config.yaml
crop_scale_min: 1
encoder_norm_position: "pre"
encoder_width: 192
init: "torch_default"
muon_scale: "match_rms_adamw"
warmup_steps: 340
Rows from block 3 of the encoder of a small masked image model, named by matrix and row number. Rows with one number belong to one neuron. Each number is 50 + 10 x the weight over its row's rms, rounded and kept within 0 to 99. All counts start at 0.
After each neuron's rows are labels from the 100 images, of 14848, where the neuron reaches its highest value: "patch colour" is the nearest of a few named colours to the mean colour under the peak. Only what is clearly more common there than usual is listed. The data: photos with spoken descriptions (Open Images, Localized Narratives). In brackets: how many of the 100.
# fc1: MLP up (encoder.blocks.3.mlp.fc1.weight, 384x192), inputs 128-191
# fc2: MLP down (encoder.blocks.3.mlp.fc2.weight, 192x384, transposed), outputs 128-191

fc1.283:22 41 52 44 49 56 65 61 39 29 60 58 58 64 46 58 59 51 48 47 56 54 33 65 62 53 53 45 30 64 42 75 39 49 49 50 59 46 34 47 63 43 44 55 47 47 67 35 33 51 50 56 53 47 43 59 50 63 49 45 38 66 51 56
fc2.283:61 35 44 54 62 54 53 42 61 45 45 59 51 59 40 36 49 57 61 83 40 60 34 32 36 54 46 62 57 44 52 41 34 72 53 47 40 65 55 63 49 50 59 45 47 42 44 61 49 46 61 52 50 49 53 47 32 57 65 64 48 41 49 52
patch colour: brown (82)

fc1.369:63 46 37 39 48 56 52 37 24 36 53 55 42 55 39 52 67 40 47 55 47 44 45 70 42 50 51 41 68 40 44 58 47 52 53 55 53 49 56 50 23 43 52 49 55 49 60 55 54 59 43 62 56 51 44 56 33 35 46 54 51 48 21 50
fc2.369:53 42 34 36 59 45 38 53 41 57 64 54 44 47 55 57 54 53 42 57 43 61 43 54 60 60 36 56 44 55 59 55 48 43 47 56 52 44 47 58 63 55 52 44 61 42 44 48 44 55 58 67 35 65 29 40 33 43 36 52 45 41 46 47
patch colour: blue (27)

fc1.312:42 35 63 46 35 31 53 64 45 44 49 44 57 33 50 49 59 45 68 40 60 45 41 60 64 59 51 49 55 53 53 62 65 65 48 61 47 28 45 52 50 42 51 44 38 41 59 52 37 45 47 55 50 58 47 53 61 47 66 45 46 54 59 49
fc2.312:60 60 56 30 40 71 44 55 48 40 64 40 34 38 55 63 60 52 52 58 58 51 37 38 54 47 31 46 58 69 49 59 52 59 67 52 54 53 53 44 55 67 51 42 54 50 50 75 39 55 50 63 43 49 53 41 50 50 69 39 48 60 39 46
patch colour: pink (25)

fc1.29:52 60 45 49 48 51 36 50 53 47 20 41 55 47 56 64 66 56 47 54 35 54 44 59 42 43 37 30 58 55 63 43 60 56 62 61 63 61 57 56 50 34 34 51 44 55 41 63 58 55 64 43 44 49 62 46 32 34 42 46 47 58 48 46
fc2.29:49 52 43 50 49 47 37 51 56 49 23 54 60 41 50 40 65 40 37 39 54 42 49 34 28 43 48 53 64 55 54 48 52 58 57 48 64 55 64 51 53 50 53 40 36 46 61 60 37 39 50 47 54 67 66 73 61 65 65 48 56 52 48 51
patch colour: black (36)

fc1.90:42 61 45 62 59 38 43 54 62 34 50 45 30 42 53 51 51 77 37 59 51 48 50 45 60 18 45 43 54 44 62 23 52 50 50 45 49 64 52 52 44 53 49 46 41 34 40 45 46 42 52 59 47 43 38 34 50 66 61 45 51 46 49 54
fc2.90:65 46 42 38 43 36 47 44 47 63 74 58 50 34 38 41 50 51 54 52 56 53 71 47 68 58 61 73 50 52 58 52 43 33 40 44 53 45 45 59 45 43 60 46 40 65 50 50 44 44 37 44 52 60 55 54 32 56 28 48 40 55 50 48
patch colour: cyan (62)

fc1.152:65 44 37 53 47 47 50 30 38 62 50 61 72 31 54 57 67 50 60 61 50 47 62 47 44 59 52 52 54 43 39 36 49 68 57 62 64 42 52 47 38 50 51 42 59 71 58 29 39 52 59 46 27 51 45 59 50 34 47 34 47 50 47 63
fc2.152:48 32 43 58 42 47 51 59 54 52 43 42 61 50 56 52 50 54 40 63 60 37 47 42 53 67 63 64 55 60 53 60 53 45 51 47 36 56 44 40 33 65 51 37 54 51 65 56 51 47 66 39 48 56 63 50 57 31 37 66 48 49 48 62
patch colour: pink (33)

fc1.265:74 40 54 49 47 47 62 38 48 54 52 53 36 50 52 59 24 55 30 67 43 43 56 46 33 47 47 52 64 68 51 57 55 24 45 61 60 43 44 33 38 46 35 61 47 55 41 44 55 51 43 60 74 40 39 28 44 51 41 56 44 31 46 42
fc2.265:55 45 52 34 59 66 51 25 59 61 44 50 39 47 52 45 36 46 68 61 50 25 69 42 52 57 27 35 45 46 44 54 58 59 55 40 63 50 61 40 47 54 43 41 46 49 50 51 70 55 41 43 43 50 49 49 59 40 36 58 60 36 55 39
patch colour: purple (31); pink (27)

fc1.172:45 60 44 68 55 46 46 69 46 62 42 57 21 61 62 60 70 36 56 64 42 50 40 52 36 55 41 59 50 56 49 63 44 51 47 50 41 52 50 47 48 43 57 36 53 43 56 49 53 67 33 53 52 32 60 57 54 26 52 70 62 75 57 43
fc2.172:39 51 65 33 39 51 51 43 60 40 49 53 52 40 54 32 51 48 67 57 43 61 51 55 46 36 43 45 58 53 56 64 40 36 72 63 50 53 54 48 47 43 48 56 51 66 42 52 48 65 68 50 45 69 54 30 38 39 49 46 55 43 63 45
patch colour: black (31)

fc1.130:54 44 48 67 67 29 60 47 49 53 45 50 34 51 56 45 43 41 59 62 56 51 50 45 40 59 40 55 55 62 50 45 36 51 49 51 43 55 66 53 48 47 65 55 52 40 53 54 49 44 36 54 74 58 62 59 71 40 72 51 60 32 52 31
fc2.130:45 32 45 48 49 55 48 62 39 55 48 65 58 54 45 53 66 56 38 53 45 69 63 73 62 59 48 55 59 52 58 40 45 59 44 44 55 54 50 52 58 56 38 47 57 47 30 57 52 48 47 31 29 53 48 54 40 39 52 55 50 39 64 32
patch colour: brown (63)

fc1.119:54 48 61 36 48 53 39 55 46 46 62 48 44 38 45 34 58 42 39 59 60 43 60 53 59 52 59 34 43 52 44 55 42 55 46 53 45 56 65 39 50 57 44 44 61 60 64 60 61 43 42 37 54 41 36 48 55 48 36 52 65 46 65 32
fc2.119:57 39 63 53 46 42 41 46 41 31 55 70 50 47 48 49 26 57 52 62 60 65 34 68 45 54 45 63 58 40 35 52 43 48 71 39 58 60 52 55 57 43 32 49 44 45 53 51 64 44 64 53 52 48 67 48 49 51 48 63 38 50 34 39
patch colour: white (41)

fc1.9:41 56 49 38 66 47 67 53 44 45 57 48 49 49 53 53 45 52 56 44 48 31 44 49 56 43 57 40 28 55 26 54 21 46 42 29 63 38 39 51 46 26 36 48 66 47 52 77 50 46 60 58 50 52 34 63 44 58 58 34 52 61 43 49
fc2.9:73 57 51 45 50 51 41 36 47 33 62 55 50 46 59 35 41 58 39 36 46 48 38 56 52 59 48 54 31 25 65 55 50 45 43 66 57 60 26 53 43 36 45 57 70 59 35 34 65 64 62 43 58 71 56 51 45 38 50 45 68 61 52 51
patch colour: black (36)

fc1.186:28 25 46 44 57 58 46 44 49 40 60 63 65 56 42 50 51 55 39 45 39 68 39 59 54 63 56 39 37 68 68 60 47 50 53 44 49 52 44 60 42 70 46 53 35 57 42 35 48 48 32 48 74 57 34 33 57 62 60 53 42 47 39 48
fc2.186:47 57 43 38 51 24 42 65 46 78 46 43 35 54 53 45 57 55 57 56 46 31 49 43 61 33 35 47 50 60 55 49 56 47 34 64 48 69 39 33 57 50 41 52 65 33 41 77 44 52 63 62 50 36 46 43 46 53 35 51 52 53 42 51
patch colour: brown (66)

fc1.123:46 59 54 54 52 60 67 51 33 52 52 54 45 55 68 45 33 54 49 47 41 66 69 27 54 56 62 50 48 47 37 52 47 51 60 47 49 34 43 37 44 44 39 55 47 47 49 58 32 34 57 54 58 65 33 70 50 48 39 33 51 55 68 73
fc2.123:48 48 41 53 62 55 53 61 49 38 29 46 41 47 59 48 55 54 52 67 62 64 29 41 28 68 68 41 49 62 56 49 63 60 58 45 40 55 51 41 54 45 31 64 49 44 42 51 43 34 28 41 48 47 42 50 28 45 47 67 46 65 46 53
patch colour: pink (26)

fc1.244:53 57 44 62 50 58 39 44 49 43 55 51 59 43 49 42 49 45 46 58 44 63 40 54 56 43 41 54 46 42 34 67 56 54 62 61 47 40 50 53 47 45 61 61 70 35 52 49 44 45 27 45 52 63 49 52 53 61 63 63 35 52 27 45
fc2.244:53 58 49 53 50 41 43 40 41 59 37 58 56 50 57 49 42 63 48 53 46 49 77 59 48 48 52 58 56 38 42 59 48 55 66 60 63 43 47 57 41 54 46 41 44 24 40 52 44 41 48 32 38 71 48 76 62 55 29 61 57 28 70 62
patch colour: pink (44)

fc1.21:39 43 20 41 63 41 56 57 62 67 40 65 59 29 51 33 61 40 61 60 58 42 50 48 26 50 57 56 45 48 48 48 63 60 61 61 57 65 68 45 52 33 54 48 34 52 46 43 53 53 57 43 47 52 45 52 41 41 35 69 39 48 39 43
fc2.21:54 48 33 59 45 46 50 57 46 48 44 71 47 42 49 57 62 49 44 36 48 57 42 55 52 52 62 57 41 54 60 53 58 47 69 61 38 54 54 40 52 46 46 65 47 61 48 42 66 52 64 37 33 39 53 62 49 52 35 76 42 54 33 44
patch colour: pink (27)

fc1.271:43 45 50 56 61 41 45 55 73 63 48 59 57 49 44 67 64 47 42 37 45 53 57 46 46 46 49 44 55 35 52 69 43 57 38 43 57 42 40 48 45 55 51 54 68 47 37 55 42 49 39 49 65 47 50 54 35 37 54 39 49 59 42 57
fc2.271:46 49 57 60 56 43 52 61 62 45 45 39 52 55 52 55 54 58 37 40 46 62 69 58 44 51 44 55 60 62 52 46 41 52 58 48 44 55 48 41 58 43 41 33 54 41 28 52 47 27 51 54 51 36 44 65 50 35 51 45 51 78 45 44
patch colour: black (44)

fc1.229:69 52 39 57 48 55 63 37 59 71 35 51 54 45 30 28 43 46 68 51 46 58 48 49 47 43 67 54 49 33 53 48 41 28 49 56 54 70 56 40 36 30 48 48 44 59 41 50 71 33 58 35 43 53 32 55 49 52 41 59 45 64 56 50
fc2.229:42 61 57 50 57 69 44 39 40 55 29 52 53 44 38 42 65 59 47 39 46 45 66 50 63 54 67 52 61 33 59 54 54 54 48 51 51 52 70 27 30 49 57 52 67 56 59 62 54 37 64 48 47 59 35 40 47 34 54 55 40 30 40 58
patch colour: pink (31)

fc1.228:57 44 28 56 44 60 51 52 58 56 52 57 32 46 33 48 43 55 45 53 61 64 57 59 74 44 45 72 58 48 59 31 45 53 38 56 52 66 39 56 35 28 36 39 41 27 51 45 61 43 47 59 40 39 53 53 61 59 62 49 58 36 57 47
fc2.228:68 35 49 37 31 49 32 54 48 53 56 46 41 32 27 48 41 44 50 57 47 49 64 39 49 58 50 38 44 36 56 38 31 55 42 37 57 49 61 58 46 57 33 49 35 48 54 46 36 49 46 50 64 63 49 45 36 71 32 44 39 45 41 63
patch colour: cyan (31)

fc1.251:52 39 56 40 48 52 62 37 60 42 49 50 57 71 58 58 54 33 75 53 55 61 57 50 38 47 48 44 31 45 57 41 63 39 64 42 60 40 56 50 37 52 61 36 62 51 54 80 35 40 35 38 51 61 60 36 60 42 64 42 65 68 28 58
fc2.251:54 64 60 73 43 38 50 59 32 55 54 44 46 30 64 45 50 69 63 47 71 48 53 41 57 43 61 50 43 62 45 39 49 45 40 49 54 57 48 64 63 63 53 60 25 37 62 27 54 66 50 45 43 42 57 59 45 76 47 55 56 58 56 50
patch colour: grey (69)

fc1.353:47 26 55 45 41 49 59 46 63 54 46 54 56 54 38 52 52 56 63 46 68 49 46 43 25 52 42 56 59 45 65 70 41 66 37 51 46 48 58 55 50 49 55 46 55 36 26 51 43 49 43 57 59 61 55 48 47 20 44 50 42 49 50 65
fc2.353:48 33 49 44 26 56 63 54 45 50 44 55 50 39 44 61 32 51 59 46 45 61 35 58 50 68 43 54 63 37 62 50 58 55 67 38 68 62 29 45 52 43 27 52 51 42 46 32 16 56 54 42 51 61 46 45 45 39 61 53 50 74 35 54
patch colour: brown (64)

fc1.23:63 42 41 47 48 56 49 71 54 53 63 52 60 55 50 42 63 55 52 61 40 60 45 36 59 69 35 53 30 47 55 43 70 55 53 47 60 57 46 74 61 56 46 36 66 54 49 55 55 47 49 49 35 54 44 47 41 48 36 53 43 32 48 40
fc2.23:64 55 42 36 49 41 60 26 35 44 52 53 54 49 44 54 47 62 51 43 43 63 36 72 37 35 52 45 43 40 47 44 45 48 36 60 61 28 46 41 25 53 63 63 39 51 64 42 52 54 29 54 45 61 41 55 53 43 49 44 50 55 24 65
patch colour: yellow (46); orange (44)

fc1.112:61 45 37 53 56 34 62 40 46 45 62 50 55 59 47 57 52 57 36 67 47 42 43 66 52 44 45 48 34 50 59 49 49 60 41 60 42 49 46 58 53 50 43 28 53 49 55 55 64 58 59 52 49 47 42 56 50 45 33 53 50 50 43 58
fc2.112:64 56 36 53 57 45 43 48 51 71 56 54 32 57 48 57 51 50 60 34 48 46 48 50 51 59 33 37 61 47 50 51 42 47 21 35 45 49 52 53 54 60 61 42 59 56 44 45 50 38 43 70 59 54 44 47 55 46 44 54 41 46 52 48
patch colour: pink (30)

fc1.236:63 56 47 50 46 62 46 37 46 51 37 47 43 45 61 42 41 63 28 50 41 55 50 43 47 50 50 54 52 44 52 36 47 46 55 50 63 51 44 35 58 51 67 59 50 22 24 41 56 53 44 19 57 46 45 75 45 52 52 36 43 62 51 34
fc2.236:39 55 53 57 53 45 36 42 53 56 60 52 43 43 52 33 68 43 68 35 41 46 49 48 58 55 62 45 59 46 42 42 63 67 58 66 46 53 46 48 58 44 41 59 39 65 50 64 41 52 54 60 65 37 51 46 45 49 49 48 50 47 41 46
patch colour: pink (30)

fc1.82:42 16 48 57 45 35 41 58 42 39 44 40 57 31 72 50 41 54 45 49 33 39 53 40 55 51 56 52 55 55 40 49 54 64 56 42 40 36 51 43 45 45 57 32 60 38 59 63 49 60 43 51 51 51 53 52 59 77 56 45 52 52 53 67
fc2.82:35 51 47 41 75 41 62 72 49 68 60 48 46 45 51 44 60 58 41 50 43 41 45 47 72 66 38 53 40 44 40 51 52 40 56 55 52 70 61 47 36 50 52 52 45 49 46 59 70 33 47 48 45 50 24 51 41 67 47 43 54 66 41 54
patch colour: white (30)

fc1.101:52 44 50 65 47 42 22 28 58 37 72 48 56 36 41 58 44 58 45 45 52 47 59 46 41 33 48 59 85 52 55 60 46 34 48 46 60 40 51 49 46 56 55 64 38 65 31 48 55 44 44 36 65 47 48 29 52 53 32 41 54 32 52 47
fc2.101:44 46 49 45 56 53 38 47 60 72 44 55 35 51 50 55 49 55 58 53 33 54 67 38 63 67 47 65 59 69 56 51 53 37 52 57 56 58 37 53 43 53 40 73 58 40 48 38 52 55 46 49 55 47 43 44 35 48 39 42 51 38 59 49
patch colour: pink (26)

fc1.87:48 50 53 44 61 37 57 45 52 73 39 58 45 44 44 46 38 62 67 52 53 61 49 51 43 53 52 53 42 52 42 56 44 45 64 51 50 56 64 66 44 38 65 54 55 40 36 39 55 50 46 72 55 60 58 50 42 47 44 56 64 53 53 58
fc2.87:40 39 51 39 42 61 33 40 42 58 49 52 66 63 51 25 54 52 42 48 46 60 56 59 51 52 52 34 47 77 35 63 63 51 57 63 58 52 41 51 51 46 50 55 72 56 46 49 53 33 37 64 40 59 75 38 62 58 39 55 54 46 51 56
patch colour: brown (61)

fc1.5:52 35 40 47 65 57 39 56 67 45 35 64 66 52 57 41 57 45 70 53 46 37 57 66 53 75 65 62 41 58 52 54 58 48 39 38 51 44 48 54 37 70 52 47 58 75 50 49 40 40 56 49 56 46 55 28 50 38 68 50 53 53 42 40
fc2.5:60 33 31 49 53 50 65 52 42 51 47 55 48 47 55 57 34 47 50 52 47 49 53 56 47 57 74 65 42 68 51 37 67 50 64 50 59 56 43 66 33 85 37 73 61 52 40 43 47 59 54 55 69 54 53 40 50 41 63 29 60 54 65 56
patch colour: grey (60)

fc1.204:55 60 45 43 56 52 48 52 48 36 52 54 57 35 60 49 49 45 64 49 47 49 32 50 43 38 27 40 52 49 62 56 59 51 63 50 58 41 50 45 66 37 44 57 36 44 47 42 43 66 60 55 53 58 70 39 57 47 57 38 23 28 61 46
fc2.204:60 47 57 47 46 60 51 58 53 45 62 61 52 25 41 48 53 44 56 51 59 46 40 51 35 56 50 53 54 40 44 53 50 60 58 67 50 46 52 53 48 35 45 42 49 47 44 53 58 47 59 41 58 53 66 71 62 44 35 52 35 28 55 50
patch colour: grey (60)