From a checkpoint of a small masked image model: encoder norm layernorm.
Rows from block 7 of the encoder, named by matrix and row number. Rows with one number belong to one attention dimension. Each number is 128 + 24 x the weight over the matrix's rms, rounded and kept within 0 to 255. All counts start at 0. Numbers have three digits each.
# q: attention query, key and value (stacked) (encoder.blocks.7.attn.qkv.weight, 576x192, the q third), inputs 96-143
# k: attention query, key and value (stacked) (encoder.blocks.7.attn.qkv.weight, 576x192, the k third), inputs 96-143
q.83:114162105116113149142094126095083120174091106155088120155122146090118112181131118109149137119099142110116096162110091155151080104113080180127172
q.84:161153165126144151061133160143120099092144079155142127148085116127123137158145106098159130145170155134112142129134164119182136156125145096146127
q.85:091138128132121172123140146135164091131152056125158131111117151160115112121139091151147177123126131136167157144146162089093164117189103173135140
q.86:137127157100106162122116116170150090174130108156131170084085123104090098097124100095124123155119089126121131156130104128135137109162160105162142
q.87:081125178118134156120134141153144133145129113114085111154149113124107108119100099124166142159120161121132154124172111137163142145113144129124135
q.88:086144147135134108117157106129099100118157142100141133100111150184090098128155153131133128163109108105172098165159116132079115146146150125127109
q.89:135123119168151111096096112140107174119106135096125129089131171125172129160135152126141182103150099102119131126099169096095188094173179137108189
q.90:083166130180094168165117176126149120113146114108132138130108103071123127144110082084123148119176134130086185080105139143138117154133104134119140
q.91:137172134116147134093108075101132147125139114175142148122133076148112146154096097160112093107109113117140127134156101122163131172145109140108119
q.92:112142169126175109156106132176138135109087129117132099165148112096082108134142124096129121165145110152143100066121132132126135119114104161154084
q.93:127134129105149121166134134134156155104107158129162134095109108127107074159115095139115136168125116082168150159143171138169089117150170116110106
q.94:089110114128119111128181131128132134111098110093089127153164076118087129120106163113146115132130133154098151169079117133134121104138146120087144
q.95:134117123137098130146137095114133136113144141174166134078181154107128154172145171100102123167137124129156121143126141112118096147129150174085156
q.96:111177093142084132092128113154109119120128157108119086167122130118126150147147111125119097162105156121103162126132117123172134139108118101129094
q.97:138134149132168133164123107123100129132091149122109132130102144094120138110118128130124166129126128137120152110142137146149124159130120181148143
q.98:111129139122116131111135110114119151134148114112130120100117168131110129141158121127139109150104098132126133102123124119120097140107152125164133
q.99:149130147131153137103122121144148115108148132141147121155107129132117151144105129165137130138122086156143116126134148130150063140109051141090118
q.100:106124127121125141132132134130085132150113146115133131124127145160086137120141143130124081144180159129143092097143128135099129133102121147125139
q.101:124176177128182124128104132099148084088139125092171130116150146098136123113130130122151143136141131148142149101138129130124106132106106122141080
q.102:128151124161091073111120118150127132173120164130118107091156135133134143087147121132135140093137086116135131147105086113129128141119121121152157
q.103:134111099138073156145100152160159174129095135132138165127142148121082131154096128113124117157128101132119107137145141133093125167143153153093102
q.104:187145163160140112125134113144112125125095097138135140086174139093118146141173107128112158153190133144112102099119140119128174109158095064118154
q.105:136130133101113176156124145119147128167093156110105170136084118136109104136151120100152102125167150120083097159119142102139142125131202115121158
q.106:164131129150089120139161078108113118110100143142109153124128120126115143121132125123129126101134146149155140179112092121170133122138144112113134
q.107:126136145136104123111088138097117150117133105149140152091148154144135100135128096110082124106117117163124145095141159106168136143097125145139132
q.108:145127148107105107134123142136152101115136141166139122128101149141105118120160107100146113108149148080168150128114133113127130116138145116148113
q.109:127146102170086124168117153132131126138136131150122163126135177120128122072111130172087160161134136141103130172103119121157152106100092118084168
q.110:094168142123085129115177145109118122126099163123143119120107137164120129124119101138171160123146085127111128160139124124165137143120144105119116
q.111:121148095117129109117168106139104138100109129154160116132131101150133169110156171121156080082130133149157137139108152129125136146103100131132158
q.112:177112135093103154131116100135143122153114099112131093125111159137115126121101110102129153096127162128115127115137151138121124113129182116109100
q.113:146103120146128117120105103179139101138133133144147116153123129146103133130134140109176146094128164120143088110140098146137121106133131089098111
q.114:135159092142126128116154122111139158161138151134121116137126117096162142130136111115147125106108114125132106145097142130129109140109122084109116
q.115:095149120151163142133162116126122087091155122125121130139123131127117110117101099156097093168121138128126114125136094096149125170101125144128126
q.116:144116094126125121147126115113138117117098090111109113126085100135120138121116092137094127108129122116155169121101085089105136150162117133069103
q.117:154122122135162158141141122129137165144099110147122146136157103133149120137119133123116154149090088143117160088150119116132154134120120116124118
q.118:170148151104161088127129143129121151099107127111116134137121122100133095138151109157101152158083140161149136128139102127116161148121120102109132
q.119:133125137130128136130104145167125141123175147142144119099116106160123161156152113127169107107118139097117126117118129123124093129151147126143065
q.120:124127105092111154132127106096138147157134142086156106156109135151142097103131096152110124097113127119117137179089122131138152086108102137089113
q.121:123133158110132124154134134142116147129136103102105100103148140095142082133170118128164143095108089121109124136160147113138112063094144108123149
q.122:134123133130102126124104116136103122158146134158094145169152120108151156105087141099203136142090125082103116120142133179102090097150130165121158
q.123:136138140129157113111112134093097136128149120116134093121108085103112131139149111140139088165112098108100127143135161115117088124124111137125077
q.124:098141165124085149088108145139127137118138117091155139131122129116109132105138114115152133131181130077119110156138142159154121144150122132102111
q.125:108139124104109114140160117145122128151176115157152118127126144127072133093091144155134104140136136128150109115118122135108133162114097159116136
q.126:105111110185120130135106085086137144116128086128129135111142139140137085143162109074113128131115110138126140110152146117125174141159101170155126
q.127:118155109105139108105110133114104115107129144116114141157103114153144161116130119100141114130140157115134140112145137151150138084124135100123128
q.128:153122159132167144108117119154118161138155115140154123126107130106119128118163156160149099115131097111118172120157143119142120059113097140118113
q.129:141122131145106154084127138114120126134155165118128150100102112157108142117135124098134135135117122133112133102127139132137139069171115134111127
q.130:113126095127107125123121141144134134099131136102110129113123122145114114127137120109134093148134157138121132157093107127135151132149144130137133
q.131:132137123123118113096111160149157104131142176170124121118182124089110112124144179191112124108114113160167140146119152140166111142077141085127191
q.132:146120112140141129139136140164141128124141098158119135130128091102188140125143174141168096112137123174103100137110107122098120111115145128114075
q.133:141141117145117132115100101123146135120104094117111143151126104116157135105140143107102145163147143136148107135148116131110122135107111137137121
q.134:101124102121115148107128142134137119128150104146112128138120106109141142092122115101095109143106149152135120124098117109108108117156116146131158
q.135:132140148132162054136128162108118118126128130145107176109143135122140089130126120102119139093157167148132189152136168124136138160117115101155108
q.136:132120134158133138134104128108159126112126093121128137119090107112131157100115141142142131143132124108148125132150142149111148137139145107132118
q.137:094176089113139139107081135149138108167119108143140143108106159151145121123152127089125094108094154139148134124102086067149119124119151150132164
q.138:159145128142141124137084122177135154138136091177139118104106114097122114098165161115118133090130118117099105103134131156121141108140145151113141
q.139:117140128146108131125123124167103149072159121115123121150139132133141117089115132122178158158103130109118091120102103132125095079169131119089139
q.140:118094130143097114114151105146081157121148103135118122091161119128125163126126092133087144131099128133081114144143094148110160073156096135121114
q.141:160131142154085161119100123138119132132112136115128107113077138108114154119098146132130151154131127097118122100134127117103156105155120145104101
q.142:117111161149129113144164123129126155104112146099114103138109109105109092136142119165111128138158153141099115131132118149114108139100109132098126
k.83:127167105126103157112123103106153156118140083125113117151114136168131133118130108110138118198139186146123167127086169097122092152083164131131153
k.84:169084168108126132119101094110096127165152092139132126133124093137081122155050137144127171114079112144140151103148133133109130143120126137116119
k.85:115140140146145141098122140122128093136121149093143164153079130084160125134150129100140155105146103121106139077116171118157143113101095139106167
k.86:171143203102160099154136109101087123157144145105115108094130124118089159113116115150122099117111127148143116128170100175134083138118118103115103
k.87:128120160088119159120118097104128145102165094093109105134135143191131119135167086140071130149155130131136165083118142108154162125153123141109080
k.88:149137096110102124136096150120119096163179151130155128097157178080128100130121151142094114132135095150119106102140120127132135130173083102116142
k.89:125152103145128146106147138143149132161121155101133139129121151110088105136092149145117122097144151120153142107139142123105148146158112122104158
k.90:134137140133110091112189151163148097098099080149123156125130104194195154152170138112137137106143134112135121145131152150090107166124132146142108
k.91:152093123128091152154152152149124141084128111144122141150133124095101135140137116146142131110153132125174123112133110132189115123146129102109125
k.92:143145151073146127130138137102132084083147158148141130120113153173117173124171114175118129145135106152109144139148154089103140142126130137148100
k.93:131175153103129161106153084107144162104124092140123126113159147144134114149140072138124165115123131144123102124153139161125125141127098110119112
k.94:132117124181137097152125152144130136136125148119102148124152064127126146142084153111100169133122073106144147114095100098131135125122127136124136
k.95:147092107148171100080141104143090161133120069126110137138119131151126105193104171103110128106161140162122106104132150121104123135129125143125108
k.96:143088106108169148107109103105139143106135108078159125097110145116103076133136168119120099159135108132097101118127134140099081117140123159144107
k.97:103164096134148117129130104134125114094142139120102170147157142139119137099139121141147115165151109135101136123125154136103134117143100111116141
k.98:098136154133103126131082107150125144143117112139143139103146130121135106119127122092146118160140143108072114115149149147154130065173143121126109
k.99:170109139096108110125142075131118109088089114153114165092157126148116128134087119137126167131127115158128120109128084112145142140131163115098131
k.100:151126128126121166110115099104125119123129160151125114137117146118108107150145118111146117133149125117163162143122147130133081147121131149139138
k.101:147114119102178119108136123136116126126145135117082140124109099147145082121154148163136078146118149109093111112116152134131092159117139114134142
k.102:129144145107070149148130119143132108186112153106172096130121137109137109092154133125163133156148120128122133118128104131117093130137112132131149
k.103:135121121164091160133090117139120191155099173107109150142112172098105103120117111109132151130127160147133133084121147119129111096162155123115118
k.104:147091122120103128134165123128107136117132144148151108131140106139121147128120104135105097085184127165144129087170161129161097123116078093104156
k.105:115139110143148107124102151132157120125163146156145125102146088152112143143123106130143096106127130152137106146110096104130082096089116114094089
k.106:180137128169147152117120140126112141163116137139123139137127120106110170120101141150115114129124153102159093134105140165093136150120135132097150
k.107:156149125093109201148183143159146112132194090123125139141121125156154109150149117093123118136139151119128113133145168112115120176124178094096132
k.108:153133158128132185122111097165138156095121164127121151115119154124139117122137106168129120125142105107094148145143125112126130116166145142141142
k.109:106131104122134135167168164161168155094134126131074165138149154118148162094107209172115212146154117092135120104138117099115101112122182173083136
k.110:143173159157147132118110151159116067167090125118137108058144135097157098137144105116104121100133125112133111117119126113146117147130120128113114
k.111:142151191157138154091108116134128104090111149100120122145130118152122108126132128120125126164106135123089118122137157126147135127115138137145095
k.112:147106118121084159099146076127135087149121132150166125140113131109115160118104107108085116086157083152127158167155115120131118149110116100134097
k.113:177078157103078129133102124104103161091158117103100129144133141098115138116162106136128110149158117098130111122120147124108123071134136130112128
k.114:116098146104106135131129143116152124138118128158132139130145107123107120160100144135155093143109149126110101121122135164156149095121150109093103
k.115:151110131152113110119123147169102121168107101093124128111127145120140124110142154097127130145072104131129123122131151116083106129101154126129141
k.116:103156095130088143149157141143149157143142156162146114134133104116118108152162129119102141120154116107114124154149149112146133167133122111110140
k.117:129192173153110114121148146158143116103108111112110132142116159107139084135100153129105178115074126104138164120120166104136134147135107174103090
k.118:119136105121188102115150090147113144116126131119123162096110152129092121136130135147132128142147140120170129107147153082099110171122121152101107
k.119:126173126115099136144124110080139119119108183110152091125106119124129111162144096131129096124133121158141125147114142128102119122145145145134126
k.120:123109098105130141122152130115156128139159149114105111144089129119129119153133109141127136131132103111194107158119114131155101092100124126113122
k.121:119138148086141104104124113119158084135141121147126136122150130145122145120119160165132128145161104143151134095149123151122142124118122113144127
k.122:091118109194136104118092134082121168139073165092118170145112130144102141134108170124102152067151079139134098137136109148136125114120124146134164
k.123:090121141111132139115087135154164109113152107112143147094162160108135129130139114142151125131145143133099120108121146145169086136118144119144123
k.124:134108124140126145125125149117099098177112162118102077123142121138129127125125133108149107147157113125111147120112124122114122092165099117141129
k.125:154121144171167121116123129152107149141156142128087130124107133117138135135167116111133095182128121132088112159125068132133074115146119099128106
k.126:117132115119167146098129115132145087108174117152086130148113129105116083149112166080125102169082142096142126130135154119112113125142117137140101
k.127:116099120119108158147136114119145168106109144129107132083110107161097092124124106149145095136141093147104107151138125105100129116107136124108147
k.128:080114138152111188083121090112081125137126120111122127143108126162150129119119098146129155148121092119117142117158119110105137098101111103117124
k.129:152129154100144169145107142106133168165153137153122118169108133109114132103104125105116138108131094133079134102139137095142132140099131142134123
k.130:148125165115135149154136140115103131145117124158141105112125164131130146129142132137137105122137139146133129121118121137115124123101119153122130
k.131:078138103085142125155173132143117149140101106129084117141108134143112126150157095119087108138120153154111172135104112066119136145120137139140135
k.132:155118128097129109092140119095125165134173124123108152132128119132122130119130149133104138140146149086110130127115148133105118118132136113105121
k.133:148108177131119145111157092099112138132143112129122089163099115137128143137133126121110124129105114112134119161126141137176140097144123157139109
k.134:141104131131103165126134101106101139109139086169122169130155124143154122126094128095123108120142140165159110171118154177128132135154153141114139
k.135:091135134100146152153143107107093117126094167099121088125124153173086121139154132130110112145135123135145100142123121149145127127100119114121133
k.136:146109138134124105140130124159133111108123147115156098152126129109111157125149128119134098141128136107085132129164136145149120099160131197120134
k.137:135132149136117127130126112111123117112115134139108083134112116159109132148138132137149111153099114111135143109112132137146118124151177138143135
k.138:140134145121121164100149119110088124161091142126127127142143131143103124144159088146150113117109123148122152092128120104134154115099111097131159
k.139:148127132131158137158164123112157151165107127122152142141125130143125097107086120140099138127155082140147136133146148103098141143113105136122085
k.140:163107138124123090134099121155100153129146125128126159136135108090133120106094118112097112144170134153133125167126124149148096129111101134141110
k.141:160166140139134138103121141099145142162148118080136134143113157113119112089126118146163131106135130089093154126126134116128097115131115123106130
k.142:132135143127133127117112079102093130142123089171080134128123137133122166134153144107139124117103152128098129161123128128107165095128131101124123